From a checkpoint of a small image classifier.
Model: 7.56M parameters, arch resmlp, norm layernorm, activation swiglu, layers 8.
Training: normuon at rate 0.036, batches of 256, held-out accuracy 82%.
Rows from block 4 of a small image classifier, named by matrix and row number. Rows with one number belong to one neuron. Each number is 50 + 12 x the weight over its row's rms, rounded and kept within 0 to 99. All counts start at 0.
After each neuron's rows are labels from the 100 images, of 14848, where the neuron reaches its largest size: "top examples" is what is common among them. Only what is clearly more common there than usual is listed. The data: telescope images of galaxies (Galaxy Zoo DECaLS).
# gate: MLP gate (model.blocks.4.mlp.gate.weight, 960x320), inputs 0-319
# fc1: MLP up (model.blocks.4.mlp.fc1.weight, 960x320), inputs 0-319
# fc2: MLP down (model.blocks.4.mlp.fc2.weight, 320x960, transposed), outputs 0-319

gate.182:50 34 50 42 70 50 50 63 39 58 60 17 61 50 50 46 50 50 43 55 50 37 44 36 58 50 50 39 50 66 50 44 69 41 67 16 42 50 68 51 58 50 56 50 19 42 66 42 59 50 50 59 46 50 43 43 50 50 61 50 55 69 90 55 64 63 47 62 47 47 55 53 40 50 35 50 34 50 28 77 50 54 50 50 43 50 50 50 64 61 41 94 50 54 50 70 50 43 50 50 50 50 36 63 75 64 52 47 55 50 50 61 59 50 37 62 50 38 35 37 48 72 59 37 53 50 50 50 29 66 39 36 41 63 69 44 50 50 66 60 35 36 50 50 36 50 42 41 50 73 52 39 67 52 40 50 32 24 43 50 59 70 38 43 50 35 50 29 58 41 51 53 50 67 51 61 64 71 50 50 81 40 47 46 52 50 49 55 62 21 50 50 50 69 60 73 67 73 50 52 58 50 50 50 39 68 50 50 46 37 72 50 50 50 60 50 67 52 62 50 42 41 26 62 66 48 62 37 29 29 69 49 36 50 71 36 49 50 60 31 50 61 36 52 58 50 41 63 37 50 38 50 45 50 67 45 50 21 32 20 71 57 50 50 62 31 50 36 37 71 29 50 50 50 50 36 62 71 71 50 54 41 50 50 53 54 50 50 65 47 30 42 63 36 60 55 50 52 50 64 70 35 35 48 50 71 30 38 50 64 40 72 50 42 50 60 50 50 34 50
fc1.182:61 77 50 50 39 50 50 50 58 42 50 50 57 58 50 69 50 36 53 33 41 45 68 50 52 55 50 50 50 58 34 61 41 64 37 71 37 38 36 50 36 71 50 63 61 50 50 68 29 65 50 71 43 46 67 58 41 50 50 55 50 17 50 50 64 41 49 81 74 56 60 50 50 36 56 57 50 61 69 37 45 20 78 43 56 50 67 49 50 33 68 50 57 34 42 50 68 75 63 85 56 76 50 64 26 34 43 56 60 50 37 50 55 50 66 52 50 54 43 50 39 57 48 38 46 54 59 57 71 53 59 50 44 61 43 50 44 72 50 50 50 50 54 54 11 50 40 33 42 50 66 62 18 50 47 29 61 50 33 32 35 47 50 63 69 50 34 43 50 47 63 50 65 73 54 43 41 30 44 43 50 50 50 44 50 67 52 48 57 54 50 50 72 50 24 56 39 72 59 53 50 43 50 50 61 50 72 44 50 50 55 40 75 63 38 50 44 60 50 44 50 41 67 45 47 50 58 54 62 65 51 50 55 50 26 60 46 40 32 30 30 46 48 20 42 22 50 50 37 42 50 55 60 50 40 51 50 50 28 68 35 23 59 35 58 59 50 58 58 39 58 36 31 59 50 59 50 50 63 67 38 53 44 62 50 50 38 39 50 12 65 55 50 63 50 50 50 53 50 71 50 57 50 38 48 52 68 67 31 50 77 50 57 42 43 64 50 53 50 50
fc2.182:46 55 46 70 33 48 36 57 48 50 52 50 41 50 50 43 50 31 50 50 64 42 59 61 36 68 55 48 50 29 56 50 50 69 36 50 49 36 56 50 50 50 48 34 50 50 55 50 74 50 69 71 47 42 58 50 61 62 46 73 50 50 50 27 44 50 55 56 50 50 50 36 50 50 29 62 50 50 50 50 42 50 67 65 66 60 76 32 45 41 66 50 35 52 50 72 22 50 52 58 61 64 43 47 49 50 53 69 50 50 49 50 40 40 62 60 09 50 60 50 50 50 58 46 38 43 55 50 91 34 39 61 59 50 40 50 37 45 67 50 50 65 50 50 50 50 61 77 34 27 56 52 29 31 50 34 50 53 50 33 33 50 50 82 50 60 45 39 42 60 41 46 44 50 41 42 50 26 43 29 50 50 43 50 80 74 50 50 64 63 50 44 34 64 61 49 37 64 60 50 42 55 38 56 26 40 66 33 72 46 67 62 56 45 50 57 65 53 20 19 50 34 28 57 50 40 51 43 60 76 20 50 65 44 50 42 59 66 35 42 50 38 50 39 50 50 50 42 33 49 44 50 74 36 50 50 32 52 57 69 40 46 42 74 40 40 51 59 62 50 50 35 45 50 50 51 70 61 53 44 40 30 29 50 47 49 45 55 68 42 59 48 72 34 62 50 59 50 35 78 50 75 50 64 42 44 61 50 52 66 78 39 36 32 52 39 36 50 50 60
top examples: spiral arms: yes

gate.9:58 44 50 41 50 50 27 57 25 46 59 50 72 34 65 62 58 47 59 30 31 30 54 50 53 36 48 50 54 39 62 50 69 50 48 48 50 35 34 30 34 50 50 50 60 50 56 63 69 54 50 62 51 36 53 37 42 50 62 50 30 50 60 36 51 73 50 60 50 50 36 50 39 42 50 33 64 63 32 50 58 64 50 48 75 58 60 40 50 50 27 50 40 63 49 69 35 50 22 71 66 33 66 50 45 50 18 50 67 41 41 50 31 50 33 50 20 21 55 50 43 51 43 53 50 49 58 50 80 50 32 54 53 44 50 15 38 58 50 50 70 35 50 61 50 50 48 72 61 50 53 50 42 50 39 43 91 73 54 50 50 42 59 50 50 50 50 53 50 50 72 53 63 20 53 50 34 37 50 23 39 56 39 64 67 41 35 50 50 50 72 61 46 50 50 46 50 33 50 33 19 50 50 32 43 50 32 53 72 76 63 33 50 61 38 65 55 50 55 39 29 50 50 44 50 45 44 50 62 63 32 75 50 45 45 43 44 50 66 50 50 49 50 50 47 74 33 48 50 50 50 50 50 44 68 46 62 57 27 28 50 59 50 65 50 50 58 52 63 50 66 50 34 50 50 53 34 42 50 48 50 37 50 54 50 50 64 50 33 52 50 29 30 75 57 61 50 62 69 48 49 78 63 39 50 62 55 40 74 65 37 50 67 50 50 50 60 39 55 39
fc1.9:62 57 50 30 35 60 50 50 50 32 50 55 72 28 72 69 31 50 72 37 60 50 50 59 49 21 50 32 54 17 79 50 67 50 41 50 50 31 61 41 41 52 41 51 57 50 50 74 50 50 60 55 42 18 64 42 27 50 42 43 25 62 50 50 77 62 57 62 47 59 46 50 65 46 50 29 31 50 35 72 52 56 50 37 50 50 71 50 40 28 50 50 60 50 50 65 60 62 52 45 50 72 78 53 54 50 50 69 50 50 44 46 41 50 50 47 39 25 63 31 50 36 46 38 28 29 50 52 50 69 45 58 50 50 58 33 42 50 51 50 80 38 50 50 50 50 53 52 50 32 57 45 50 62 43 49 50 73 50 29 66 52 67 50 42 50 55 35 58 51 57 37 51 40 59 71 55 41 63 50 31 58 78 50 41 62 50 60 38 50 50 33 64 67 50 50 50 27 50 57 24 55 42 40 60 53 50 50 38 66 56 50 50 40 37 50 50 62 53 64 50 50 44 55 50 57 50 33 62 50 39 50 38 32 57 37 50 50 62 23 50 29 18 50 65 54 52 50 56 41 78 50 62 50 60 50 40 73 37 55 47 50 63 61 53 61 42 51 63 37 50 23 27 67 47 70 46 39 40 52 44 67 41 66 67 47 50 76 60 50 47 36 38 74 50 38 64 28 70 50 66 50 69 41 50 35 50 50 60 56 50 42 64 59 43 45 50 48 38 46
fc2.9:61 27 61 50 50 61 50 50 54 33 50 59 49 69 61 50 42 55 34 60 48 43 50 50 57 59 49 31 43 45 50 50 71 71 47 68 53 50 40 45 62 57 50 30 53 42 33 35 41 37 64 43 46 50 64 49 43 73 50 67 50 41 50 50 46 61 61 50 45 31 60 33 56 49 46 38 82 50 66 50 50 42 37 50 39 43 20 64 52 38 53 50 50 69 34 41 61 60 33 50 50 50 37 50 74 50 50 35 32 52 50 58 75 46 67 46 67 50 41 73 50 50 42 67 28 55 53 42 42 49 32 50 50 38 50 34 33 54 58 50 50 50 16 28 33 33 33 50 38 48 33 34 55 50 77 39 39 49 50 64 50 36 50 50 50 50 38 50 50 50 52 44 43 67 47 49 50 32 50 80 50 50 35 79 58 47 63 64 50 48 71 32 50 42 47 45 27 51 50 71 50 29 65 70 50 50 57 53 50 50 50 58 50 50 72 52 39 53 50 31 57 36 63 46 50 52 34 44 34 50 78 59 50 50 41 25 33 50 61 61 59 75 63 50 67 40 43 56 36 79 50 55 19 50 32 72 68 41 59 62 72 77 57 50 50 46 50 56 83 66 57 50 50 57 65 53 50 50 48 40 57 32 65 50 50 50 50 25 32 62 61 50 50 37 37 54 50 55 27 52 48 54 44 50 50 56 50 49 33 36 50 87 50 50 50 41 50 74 50 45
top examples: roundness: round

gate.187:50 36 64 33 66 51 74 54 65 42 59 31 65 40 34 50 66 48 37 54 50 71 45 48 50 44 50 50 54 68 36 50 34 50 34 35 50 43 50 50 50 83 50 74 36 61 50 50 43 36 56 38 57 44 67 43 71 66 50 50 67 33 40 37 50 55 50 50 81 66 61 16 50 36 64 40 42 49 31 32 50 09 39 50 50 50 27 50 33 50 67 51 50 34 66 66 56 50 44 13 60 62 50 35 50 50 50 37 50 54 37 49 28 48 67 50 77 50 45 60 41 41 39 36 70 50 51 43 39 65 50 44 58 50 50 50 50 50 50 49 38 63 50 35 42 48 58 35 71 65 43 76 50 44 50 50 52 41 50 46 42 19 75 59 50 29 58 51 34 33 50 50 57 50 54 36 22 50 50 56 22 50 47 26 50 50 57 56 50 44 50 55 22 50 42 50 43 48 50 50 57 37 50 50 65 50 67 62 52 47 63 50 60 50 35 38 86 67 50 50 58 71 50 48 50 50 34 50 50 37 50 50 35 62 33 65 30 42 50 50 50 38 63 74 55 46 59 50 55 46 50 60 56 44 50 38 69 53 57 39 61 50 34 49 45 29 50 35 50 50 50 45 79 49 50 50 68 46 49 63 50 63 50 43 43 64 79 63 50 50 56 54 51 52 58 62 26 50 59 35 50 54 51 43 60 49 50 51 54 69 50 50 44 64 35 74 46 32 71 30
fc1.187:50 32 50 50 53 55 54 50 68 37 44 50 54 56 33 50 51 45 50 54 58 39 50 61 55 50 50 40 48 50 46 40 50 41 60 64 50 65 50 62 43 67 50 41 50 45 36 58 66 31 61 85 26 39 62 52 41 48 23 46 72 35 50 26 53 57 50 48 50 54 67 35 50 38 56 51 17 56 63 36 45 26 50 40 50 78 49 64 66 52 63 39 50 23 50 50 37 69 54 50 50 52 27 47 58 50 53 50 50 78 50 79 14 52 61 24 56 50 63 50 59 45 50 64 60 50 57 50 39 67 68 56 43 51 52 62 51 50 51 45 76 50 30 54 56 52 50 61 65 43 54 40 50 50 50 58 56 50 50 60 50 38 50 57 55 48 65 33 44 50 55 63 38 58 53 72 42 41 46 34 26 52 50 47 36 50 40 50 32 50 31 38 58 50 77 50 52 77 63 75 26 41 73 38 50 43 44 39 36 50 31 40 69 50 52 50 49 45 30 50 51 50 75 50 39 43 50 42 40 60 30 72 35 48 53 61 26 50 83 50 59 72 37 45 47 55 50 54 50 42 50 57 30 79 48 64 38 45 50 74 41 64 50 50 50 30 60 50 31 28 64 64 50 51 50 30 31 58 50 68 49 47 47 50 50 50 75 45 53 50 50 39 49 49 76 50 50 55 75 50 50 50 68 34 58 44 46 65 50 48 37 23 50 60 33 55 58 36 62 38
fc2.187:50 52 50 53 45 50 50 47 74 40 50 33 12 50 50 35 47 45 49 33 50 48 60 77 57 58 65 26 50 50 50 26 50 51 50 32 57 27 39 66 38 65 55 29 57 50 58 50 25 50 71 75 38 50 50 50 52 44 66 73 57 95 32 57 50 54 46 50 42 50 50 50 50 60 50 58 50 50 59 11 50 50 50 50 62 50 43 50 50 54 62 38 50 50 71 67 50 57 45 50 49 44 50 58 50 58 43 50 60 48 36 65 63 50 54 64 50 56 50 42 62 50 49 50 68 50 66 47 45 50 56 50 50 33 47 46 51 30 24 38 63 50 35 47 50 50 68 50 50 74 50 50 50 38 56 43 65 50 44 18 71 50 50 40 50 50 33 40 48 41 50 50 50 23 47 37 78 38 59 50 75 52 27 50 50 50 47 66 24 42 38 26 32 65 11 26 33 57 51 54 50 30 50 50 50 34 50 58 32 61 64 74 60 34 64 26 63 35 68 50 65 53 50 50 50 46 42 69 50 39 50 38 97 50 22 50 56 50 46 37 50 50 50 66 50 66 50 47 22 54 37 52 50 50 51 43 50 55 50 62 50 52 50 51 62 69 42 31 42 74 50 50 50 41 38 50 58 47 47 72 71 50 62 39 58 49 59 73 50 50 51 50 34 50 65 50 44 50 63 50 53 58 50 31 72 50 50 50 50 38 57 48 50 49 50 50 50 50 50 50
top examples: spiral arms: yes

gate.24:47 47 69 38 50 50 35 66 72 52 32 55 36 41 32 79 76 66 50 43 64 11 71 50 40 50 53 55 50 39 36 65 37 50 83 45 22 63 50 35 24 58 55 50 40 50 50 50 50 44 43 36 60 35 62 54 66 52 43 50 50 50 35 43 41 63 45 47 50 24 53 50 50 43 51 52 50 50 50 64 49 50 50 50 25 18 55 61 50 33 41 23 43 40 50 57 42 50 50 40 50 51 50 58 50 50 50 47 32 50 50 50 68 66 61 37 61 50 35 50 80 57 50 50 71 37 50 48 55 50 61 50 50 50 50 69 57 41 60 50 36 50 88 73 55 50 66 50 62 50 50 48 56 40 50 50 35 50 50 50 50 50 82 50 51 63 30 50 50 51 32 58 46 27 41 50 47 49 50 45 31 28 47 47 55 50 48 49 50 72 50 59 71 50 50 57 57 39 65 50 35 87 50 50 45 61 31 43 50 45 65 50 22 76 50 72 50 50 46 45 50 69 38 41 50 57 50 72 34 81 53 48 34 68 67 42 39 50 54 19 50 52 50 50 50 50 46 50 29 39 69 34 38 50 50 42 50 39 27 71 51 39 36 69 50 60 53 50 67 55 36 64 51 64 50 50 50 50 60 50 29 50 59 65 50 42 69 30 50 25 53 57 40 67 32 42 34 50 47 50 37 50 33 52 50 50 26 50 50 50 52 50 57 61 34 47 51 42 50 50
fc1.24:44 50 50 60 36 40 39 49 58 63 57 50 50 33 43 23 26 43 70 29 35 74 50 59 50 34 45 50 76 60 55 41 24 50 62 41 50 58 50 47 50 65 58 50 47 50 50 55 29 32 50 50 50 53 50 50 59 48 57 69 50 50 50 47 72 50 50 50 56 28 36 50 50 43 67 28 59 73 50 09 62 63 44 50 70 59 50 64 50 50 39 50 50 46 50 47 56 34 78 58 50 50 19 37 69 74 50 61 50 59 63 34 50 50 50 50 50 69 62 57 18 33 50 63 50 60 46 50 60 48 62 62 50 53 38 54 50 56 50 75 43 65 41 33 50 36 59 44 59 43 76 50 38 29 55 49 57 50 70 50 48 62 47 50 55 54 59 69 50 58 75 52 50 51 58 65 54 44 64 73 92 39 50 40 45 50 50 71 50 50 37 50 73 50 50 59 50 29 57 50 49 22 50 41 41 50 50 50 54 49 60 50 56 21 50 50 38 67 50 47 68 58 62 50 67 44 35 59 50 12 36 50 40 35 41 51 50 50 32 50 25 68 50 50 34 36 32 25 40 46 50 50 50 20 57 59 47 50 66 27 66 50 66 50 45 46 26 61 53 52 50 50 50 60 69 50 61 50 33 57 74 50 50 50 43 50 62 55 61 50 50 60 40 26 50 51 50 76 54 58 50 50 60 50 63 45 50 48 64 34 44 66 62 50 71 50 46 51 41 50
fc2.24:50 30 50 55 50 49 50 51 50 69 66 53 46 50 50 61 39 49 30 72 50 72 50 54 57 22 50 21 69 50 46 40 47 43 24 50 34 50 50 50 50 73 50 61 50 60 50 36 32 50 50 50 35 50 63 54 16 56 75 58 50 50 50 50 49 50 55 50 31 56 50 50 55 50 56 74 75 50 74 50 27 46 26 61 65 31 10 50 50 48 50 50 41 49 47 50 57 37 48 50 64 64 50 50 48 44 62 50 49 45 45 44 50 22 53 74 45 27 72 57 69 50 50 50 70 31 37 50 50 50 35 50 63 73 50 50 50 43 58 44 50 61 50 42 50 50 14 61 50 53 50 42 48 50 71 48 20 68 50 40 50 60 50 69 63 54 49 50 44 66 77 50 42 53 60 40 34 64 50 82 80 33 50 41 41 72 51 50 50 35 44 69 42 63 50 63 50 50 50 50 50 55 50 51 50 50 51 56 50 59 50 84 50 69 50 50 50 72 50 50 50 37 50 69 74 70 36 50 26 50 50 50 50 27 65 42 67 47 30 37 55 56 31 28 44 50 50 78 38 41 41 37 28 34 60 40 50 52 29 50 50 57 62 50 50 33 30 61 50 50 50 50 37 50 50 47 67 73 50 42 50 50 50 29 50 50 50 50 30 50 59 50 54 54 49 50 57 74 50 70 50 50 50 50 50 56 55 29 61 33 74 43 50 50 50 50 50 50 50 50
top examples: spiral arms: yes

gate.558:50 50 50 54 50 60 50 29 30 50 72 31 59 50 50 82 64 55 46 50 58 61 40 50 49 58 55 50 37 42 61 37 50 66 50 65 50 50 50 50 51 40 41 61 50 43 30 63 50 50 75 51 50 50 47 39 44 42 60 46 50 50 50 50 50 52 76 50 67 50 50 39 50 30 50 83 50 39 31 50 57 50 47 65 59 52 50 23 50 56 64 50 50 34 23 50 34 51 41 58 58 62 50 50 39 50 42 50 64 68 41 52 50 34 68 50 51 50 50 42 50 50 50 24 75 39 71 54 62 50 58 38 68 30 70 50 43 50 45 50 50 64 50 65 23 50 43 30 51 58 41 61 81 50 26 66 30 55 58 43 39 47 32 65 40 50 43 73 58 50 54 45 64 50 50 50 70 50 50 50 50 29 50 50 48 33 75 49 62 63 50 72 73 50 46 31 39 60 50 42 53 20 67 34 38 50 56 89 53 37 30 50 42 73 50 50 25 50 73 50 45 50 43 21 47 79 50 58 37 50 50 50 69 50 50 25 58 37 50 31 50 49 44 50 53 50 73 59 50 55 21 50 25 50 50 33 49 34 70 43 50 45 54 50 69 55 34 59 56 62 41 40 32 50 50 50 50 50 49 50 23 60 50 26 28 44 49 55 50 50 58 23 50 59 55 59 50 59 50 59 36 56 67 30 55 50 50 61 50 38 38 72 56 50 63 50 62 46 50 35
fc1.558:50 50 48 50 38 56 52 50 33 41 55 47 25 56 54 60 36 41 42 64 57 54 63 53 46 32 36 50 50 52 50 43 50 65 75 35 50 50 67 49 46 68 50 33 54 48 50 50 50 50 22 53 50 33 50 54 50 20 56 41 39 56 74 50 36 50 50 50 54 32 46 82 58 45 48 61 68 53 49 50 39 42 50 64 50 50 68 60 60 50 72 51 50 63 35 39 81 44 56 50 65 50 50 62 50 34 19 50 40 63 39 65 39 35 35 50 37 47 48 39 50 43 50 50 71 74 37 50 50 64 50 66 51 53 57 38 35 24 59 43 72 47 61 85 39 50 50 68 39 37 29 35 50 27 50 44 49 29 50 45 63 26 50 50 50 32 58 41 44 50 41 41 41 38 35 46 46 52 58 50 35 64 38 34 52 50 55 50 32 72 50 57 34 73 30 50 60 31 50 50 64 66 70 51 61 48 47 49 60 50 43 50 39 50 50 06 68 59 22 50 50 42 42 66 72 47 54 20 64 50 40 44 37 50 63 43 70 50 50 60 56 63 43 52 78 28 41 62 54 40 50 57 70 50 30 59 61 74 61 36 50 42 50 50 26 50 50 60 50 63 65 72 50 50 29 54 55 71 47 56 50 37 50 62 53 49 50 47 60 50 66 50 50 50 47 63 59 19 33 50 50 51 40 50 22 51 66 50 50 54 38 50 50 50 49 38 50 65 33 47
fc2.558:41 50 30 55 50 55 42 50 35 50 55 55 61 50 50 44 36 32 50 50 53 47 75 43 50 50 32 50 58 52 39 44 50 51 67 39 41 41 66 42 50 57 44 50 25 42 49 43 52 41 50 39 59 59 32 50 54 50 50 48 76 62 31 59 50 50 58 50 41 51 50 43 62 68 29 21 50 50 77 50 68 50 50 71 55 31 77 42 82 50 65 36 50 50 50 60 50 55 45 53 62 64 69 25 48 50 50 50 26 29 49 70 76 20 57 61 69 24 50 50 72 50 50 50 50 50 65 50 50 70 34 37 23 50 67 66 46 50 50 47 50 39 60 50 50 50 63 41 52 56 50 32 50 58 67 50 48 55 46 43 26 50 53 55 53 60 50 50 20 59 40 40 41 50 50 55 41 43 50 40 50 50 55 50 62 54 60 28 65 39 55 40 47 39 50 43 80 27 62 54 60 52 43 57 50 50 64 50 54 44 37 36 50 61 59 65 64 50 50 50 39 50 31 44 57 50 48 50 58 32 52 50 48 58 32 35 50 50 50 50 32 35 41 54 50 50 37 43 50 46 50 39 50 79 61 50 50 50 85 50 57 64 50 81 38 50 37 50 50 25 59 64 55 50 62 36 63 50 80 50 27 26 50 50 50 39 50 50 22 39 50 50 50 50 50 46 64 44 66 53 50 76 63 57 44 27 45 65 75 43 34 54 38 42 66 50 15 70 23 60
top examples: roundness: round

gate.375:50 50 53 50 40 73 52 34 53 50 50 54 42 58 73 63 50 50 50 46 63 44 50 50 51 59 65 56 60 66 50 50 47 50 50 50 55 50 34 50 50 47 66 50 50 50 50 50 50 34 20 33 50 66 50 50 73 62 53 59 51 47 61 50 50 75 41 50 50 31 62 41 42 50 45 74 73 50 48 29 55 50 50 50 45 38 50 69 50 62 50 50 52 52 50 50 43 50 71 79 52 50 50 66 50 52 50 38 50 52 59 59 53 50 50 50 62 34 50 50 29 62 50 69 50 46 50 50 58 50 67 68 30 53 23 50 27 70 50 50 67 50 50 37 33 23 50 69 46 50 50 50 50 54 60 50 55 70 50 42 53 50 58 31 24 50 50 50 50 40 41 33 30 62 42 26 24 48 53 50 50 36 50 44 50 72 50 67 38 50 50 37 50 61 50 50 27 50 50 40 48 70 12 70 34 55 65 50 52 30 60 50 50 50 50 62 82 57 67 62 45 50 57 39 50 50 34 50 34 50 50 59 37 18 51 24 50 50 59 52 53 63 17 59 50 71 46 59 49 42 50 21 50 81 50 50 79 45 50 50 50 62 50 50 50 48 50 53 50 21 64 66 52 67 61 36 50 50 37 50 60 38 30 45 50 29 48 34 34 42 50 39 48 63 72 50 72 67 32 50 39 39 50 75 50 50 28 32 50 51 37 66 22 39 52 64 50 72 73 29
fc1.375:42 54 62 50 35 31 40 14 50 77 46 36 53 52 64 66 61 62 50 50 29 50 61 43 58 66 33 41 50 44 68 50 43 60 56 50 50 55 59 54 13 46 65 58 38 52 50 50 63 36 45 34 59 22 57 45 36 52 50 57 50 40 69 59 59 58 50 61 50 74 48 41 65 52 56 47 49 46 44 50 62 58 44 50 50 31 64 52 50 59 32 47 67 72 51 69 50 45 50 65 50 37 50 39 50 57 49 49 50 42 50 24 62 41 50 52 50 47 18 50 50 30 23 42 57 50 73 50 47 40 36 50 44 36 50 50 50 50 68 33 50 21 52 65 50 70 62 50 50 71 48 50 28 38 43 69 50 54 50 50 40 50 45 56 66 47 50 50 81 41 74 75 41 53 50 72 16 50 47 50 08 47 50 50 50 46 50 62 59 50 34 63 43 47 32 42 36 63 51 54 43 49 44 50 50 50 50 50 59 46 44 29 80 62 64 50 31 39 50 40 49 45 67 48 50 43 50 48 50 77 50 70 42 55 60 47 50 50 62 50 50 50 49 50 25 50 69 68 48 31 69 36 36 36 50 50 39 26 50 57 50 50 47 50 52 35 32 58 51 56 50 50 50 36 50 50 65 50 67 34 45 50 54 41 25 68 54 50 54 69 47 43 50 27 71 56 80 50 62 66 30 50 68 50 50 50 39 62 64 40 40 32 24 50 32 40 40 56 50 61
fc2.375:50 50 47 44 67 39 35 50 29 56 50 50 59 67 70 40 60 43 45 58 76 50 42 50 47 22 50 50 50 50 50 39 61 69 40 37 30 50 51 45 36 49 45 53 44 50 61 55 27 35 44 50 59 48 73 41 37 62 47 43 36 33 39 50 71 60 49 50 50 50 59 60 72 50 50 34 56 29 59 37 67 34 44 63 60 50 76 29 31 31 63 61 49 42 44 50 32 50 68 50 50 57 64 50 61 58 36 41 34 63 50 47 50 68 41 50 56 47 18 31 48 32 41 59 68 36 24 45 67 50 47 62 50 38 62 50 37 40 30 50 39 55 74 54 50 34 63 50 50 39 46 50 57 55 35 62 43 50 62 50 50 50 65 43 58 74 50 59 63 36 54 50 51 41 50 60 50 46 43 45 35 60 27 56 31 72 50 61 59 58 50 50 50 52 36 43 40 62 70 50 32 28 42 47 33 50 50 78 49 22 50 40 50 25 46 67 50 41 50 50 53 50 61 64 46 50 36 45 32 67 30 67 44 45 51 43 69 62 50 63 44 54 58 35 50 50 50 56 32 73 54 46 45 50 50 43 42 50 64 52 60 50 50 76 38 59 70 33 50 22 58 50 63 75 76 50 63 66 50 37 50 50 50 39 78 65 50 78 51 38 65 46 50 50 50 43 60 68 50 73 31 35 60 62 50 50 58 32 46 55 63 58 27 49 55 16 66 59 50 50
top examples: spiral arms: yes

gate.69:50 65 58 46 58 70 50 53 55 24 59 50 46 50 70 54 36 25 43 50 50 43 55 36 48 51 63 58 39 73 50 52 39 48 52 50 55 50 50 34 43 50 50 50 53 52 75 31 50 50 29 44 44 30 41 54 67 59 58 42 50 54 65 44 64 67 50 50 68 50 50 50 66 50 61 56 41 50 71 50 48 41 69 66 41 40 49 50 78 48 45 54 50 50 69 50 42 50 50 63 52 51 42 50 34 62 34 50 63 63 50 52 59 23 50 61 36 56 47 54 81 50 77 50 35 50 39 50 35 66 50 41 77 50 50 58 60 50 42 60 50 26 50 50 20 50 29 62 59 45 50 50 30 50 48 36 56 68 84 47 40 70 27 33 48 54 41 79 48 50 47 50 50 29 34 50 49 35 43 81 45 50 62 48 57 50 28 53 50 52 66 65 48 66 59 70 50 72 46 50 45 54 50 56 50 50 50 41 50 50 69 50 50 56 32 50 57 60 50 41 50 40 50 44 61 47 50 43 29 41 64 50 36 20 50 46 34 48 50 50 68 30 41 53 59 54 50 50 64 42 39 79 50 65 40 70 31 50 50 42 50 50 50 35 63 49 35 50 50 50 27 50 27 68 42 34 58 50 64 63 50 64 69 73 50 47 38 65 63 32 50 50 19 50 43 50 37 69 30 59 53 41 50 12 46 41 32 48 50 43 29 63 50 57 57 36 73 28 63 66
fc1.69:69 67 32 25 47 65 41 26 52 50 49 50 50 50 60 50 18 28 75 50 60 50 50 55 50 35 50 44 35 71 50 39 68 62 50 72 50 43 57 50 45 38 50 50 50 50 50 44 50 55 50 70 38 51 54 53 62 50 50 64 60 50 50 37 59 72 50 50 27 37 40 22 54 40 66 58 50 66 37 66 59 50 58 44 62 50 50 75 33 67 72 50 61 50 50 51 63 50 64 50 37 50 43 50 33 50 50 32 49 51 59 50 50 43 32 50 50 56 40 58 71 34 50 29 40 61 68 41 41 47 50 52 67 50 50 40 36 51 50 67 43 54 43 58 50 50 24 75 46 49 43 61 50 68 50 24 53 47 50 50 83 49 50 62 57 50 50 67 26 47 38 50 67 40 50 50 50 50 67 68 40 40 50 41 33 50 50 49 50 50 50 50 46 71 46 80 64 16 68 31 50 50 67 37 51 50 42 44 50 39 65 50 43 30 26 50 38 52 64 32 42 50 50 42 50 41 45 24 50 60 61 71 18 50 50 50 57 59 50 50 38 34 50 42 50 56 50 84 58 50 55 45 53 30 50 45 53 19 50 51 30 50 50 56 80 27 65 50 45 44 39 50 56 50 55 65 50 62 37 67 44 48 50 41 50 59 46 72 50 54 61 31 50 52 50 50 84 80 50 50 80 71 54 50 68 46 56 59 65 33 50 38 50 48 60 35 42 50 50 50
fc2.69:53 23 70 57 68 50 50 70 62 50 50 50 50 50 50 39 51 50 50 50 50 50 43 50 58 37 50 50 45 50 76 50 37 30 72 50 50 44 56 32 27 47 55 50 62 50 34 61 29 60 25 40 27 61 50 52 50 65 53 28 69 64 57 65 56 50 35 50 35 47 54 50 58 24 50 50 74 66 40 50 75 50 50 46 39 62 36 60 48 53 38 50 37 50 53 56 50 56 50 50 50 68 37 45 62 50 50 70 41 27 33 43 50 77 12 50 41 59 78 64 50 50 50 50 50 57 49 46 53 51 67 54 50 65 58 50 50 50 50 41 50 50 50 50 50 25 95 50 57 50 47 50 70 41 58 37 50 47 50 50 92 45 64 50 50 60 50 50 50 25 50 28 50 41 48 65 33 36 54 60 41 55 52 50 50 41 59 39 61 31 50 50 50 50 45 50 50 50 66 64 65 50 60 50 50 38 56 25 43 27 45 50 50 62 31 60 50 50 86 50 41 50 43 62 50 57 64 40 27 78 27 40 40 45 38 50 43 27 64 67 32 50 59 60 36 50 55 52 46 50 50 60 50 50 50 31 50 52 50 50 36 50 54 63 28 63 40 47 36 71 27 64 50 50 50 50 32 50 44 66 50 34 50 50 67 38 32 61 55 85 73 46 30 50 60 50 45 50 50 75 54 50 42 47 50 60 50 50 34 50 50 54 42 50 50 17 50 47 50 72
top examples: spiral arms: yes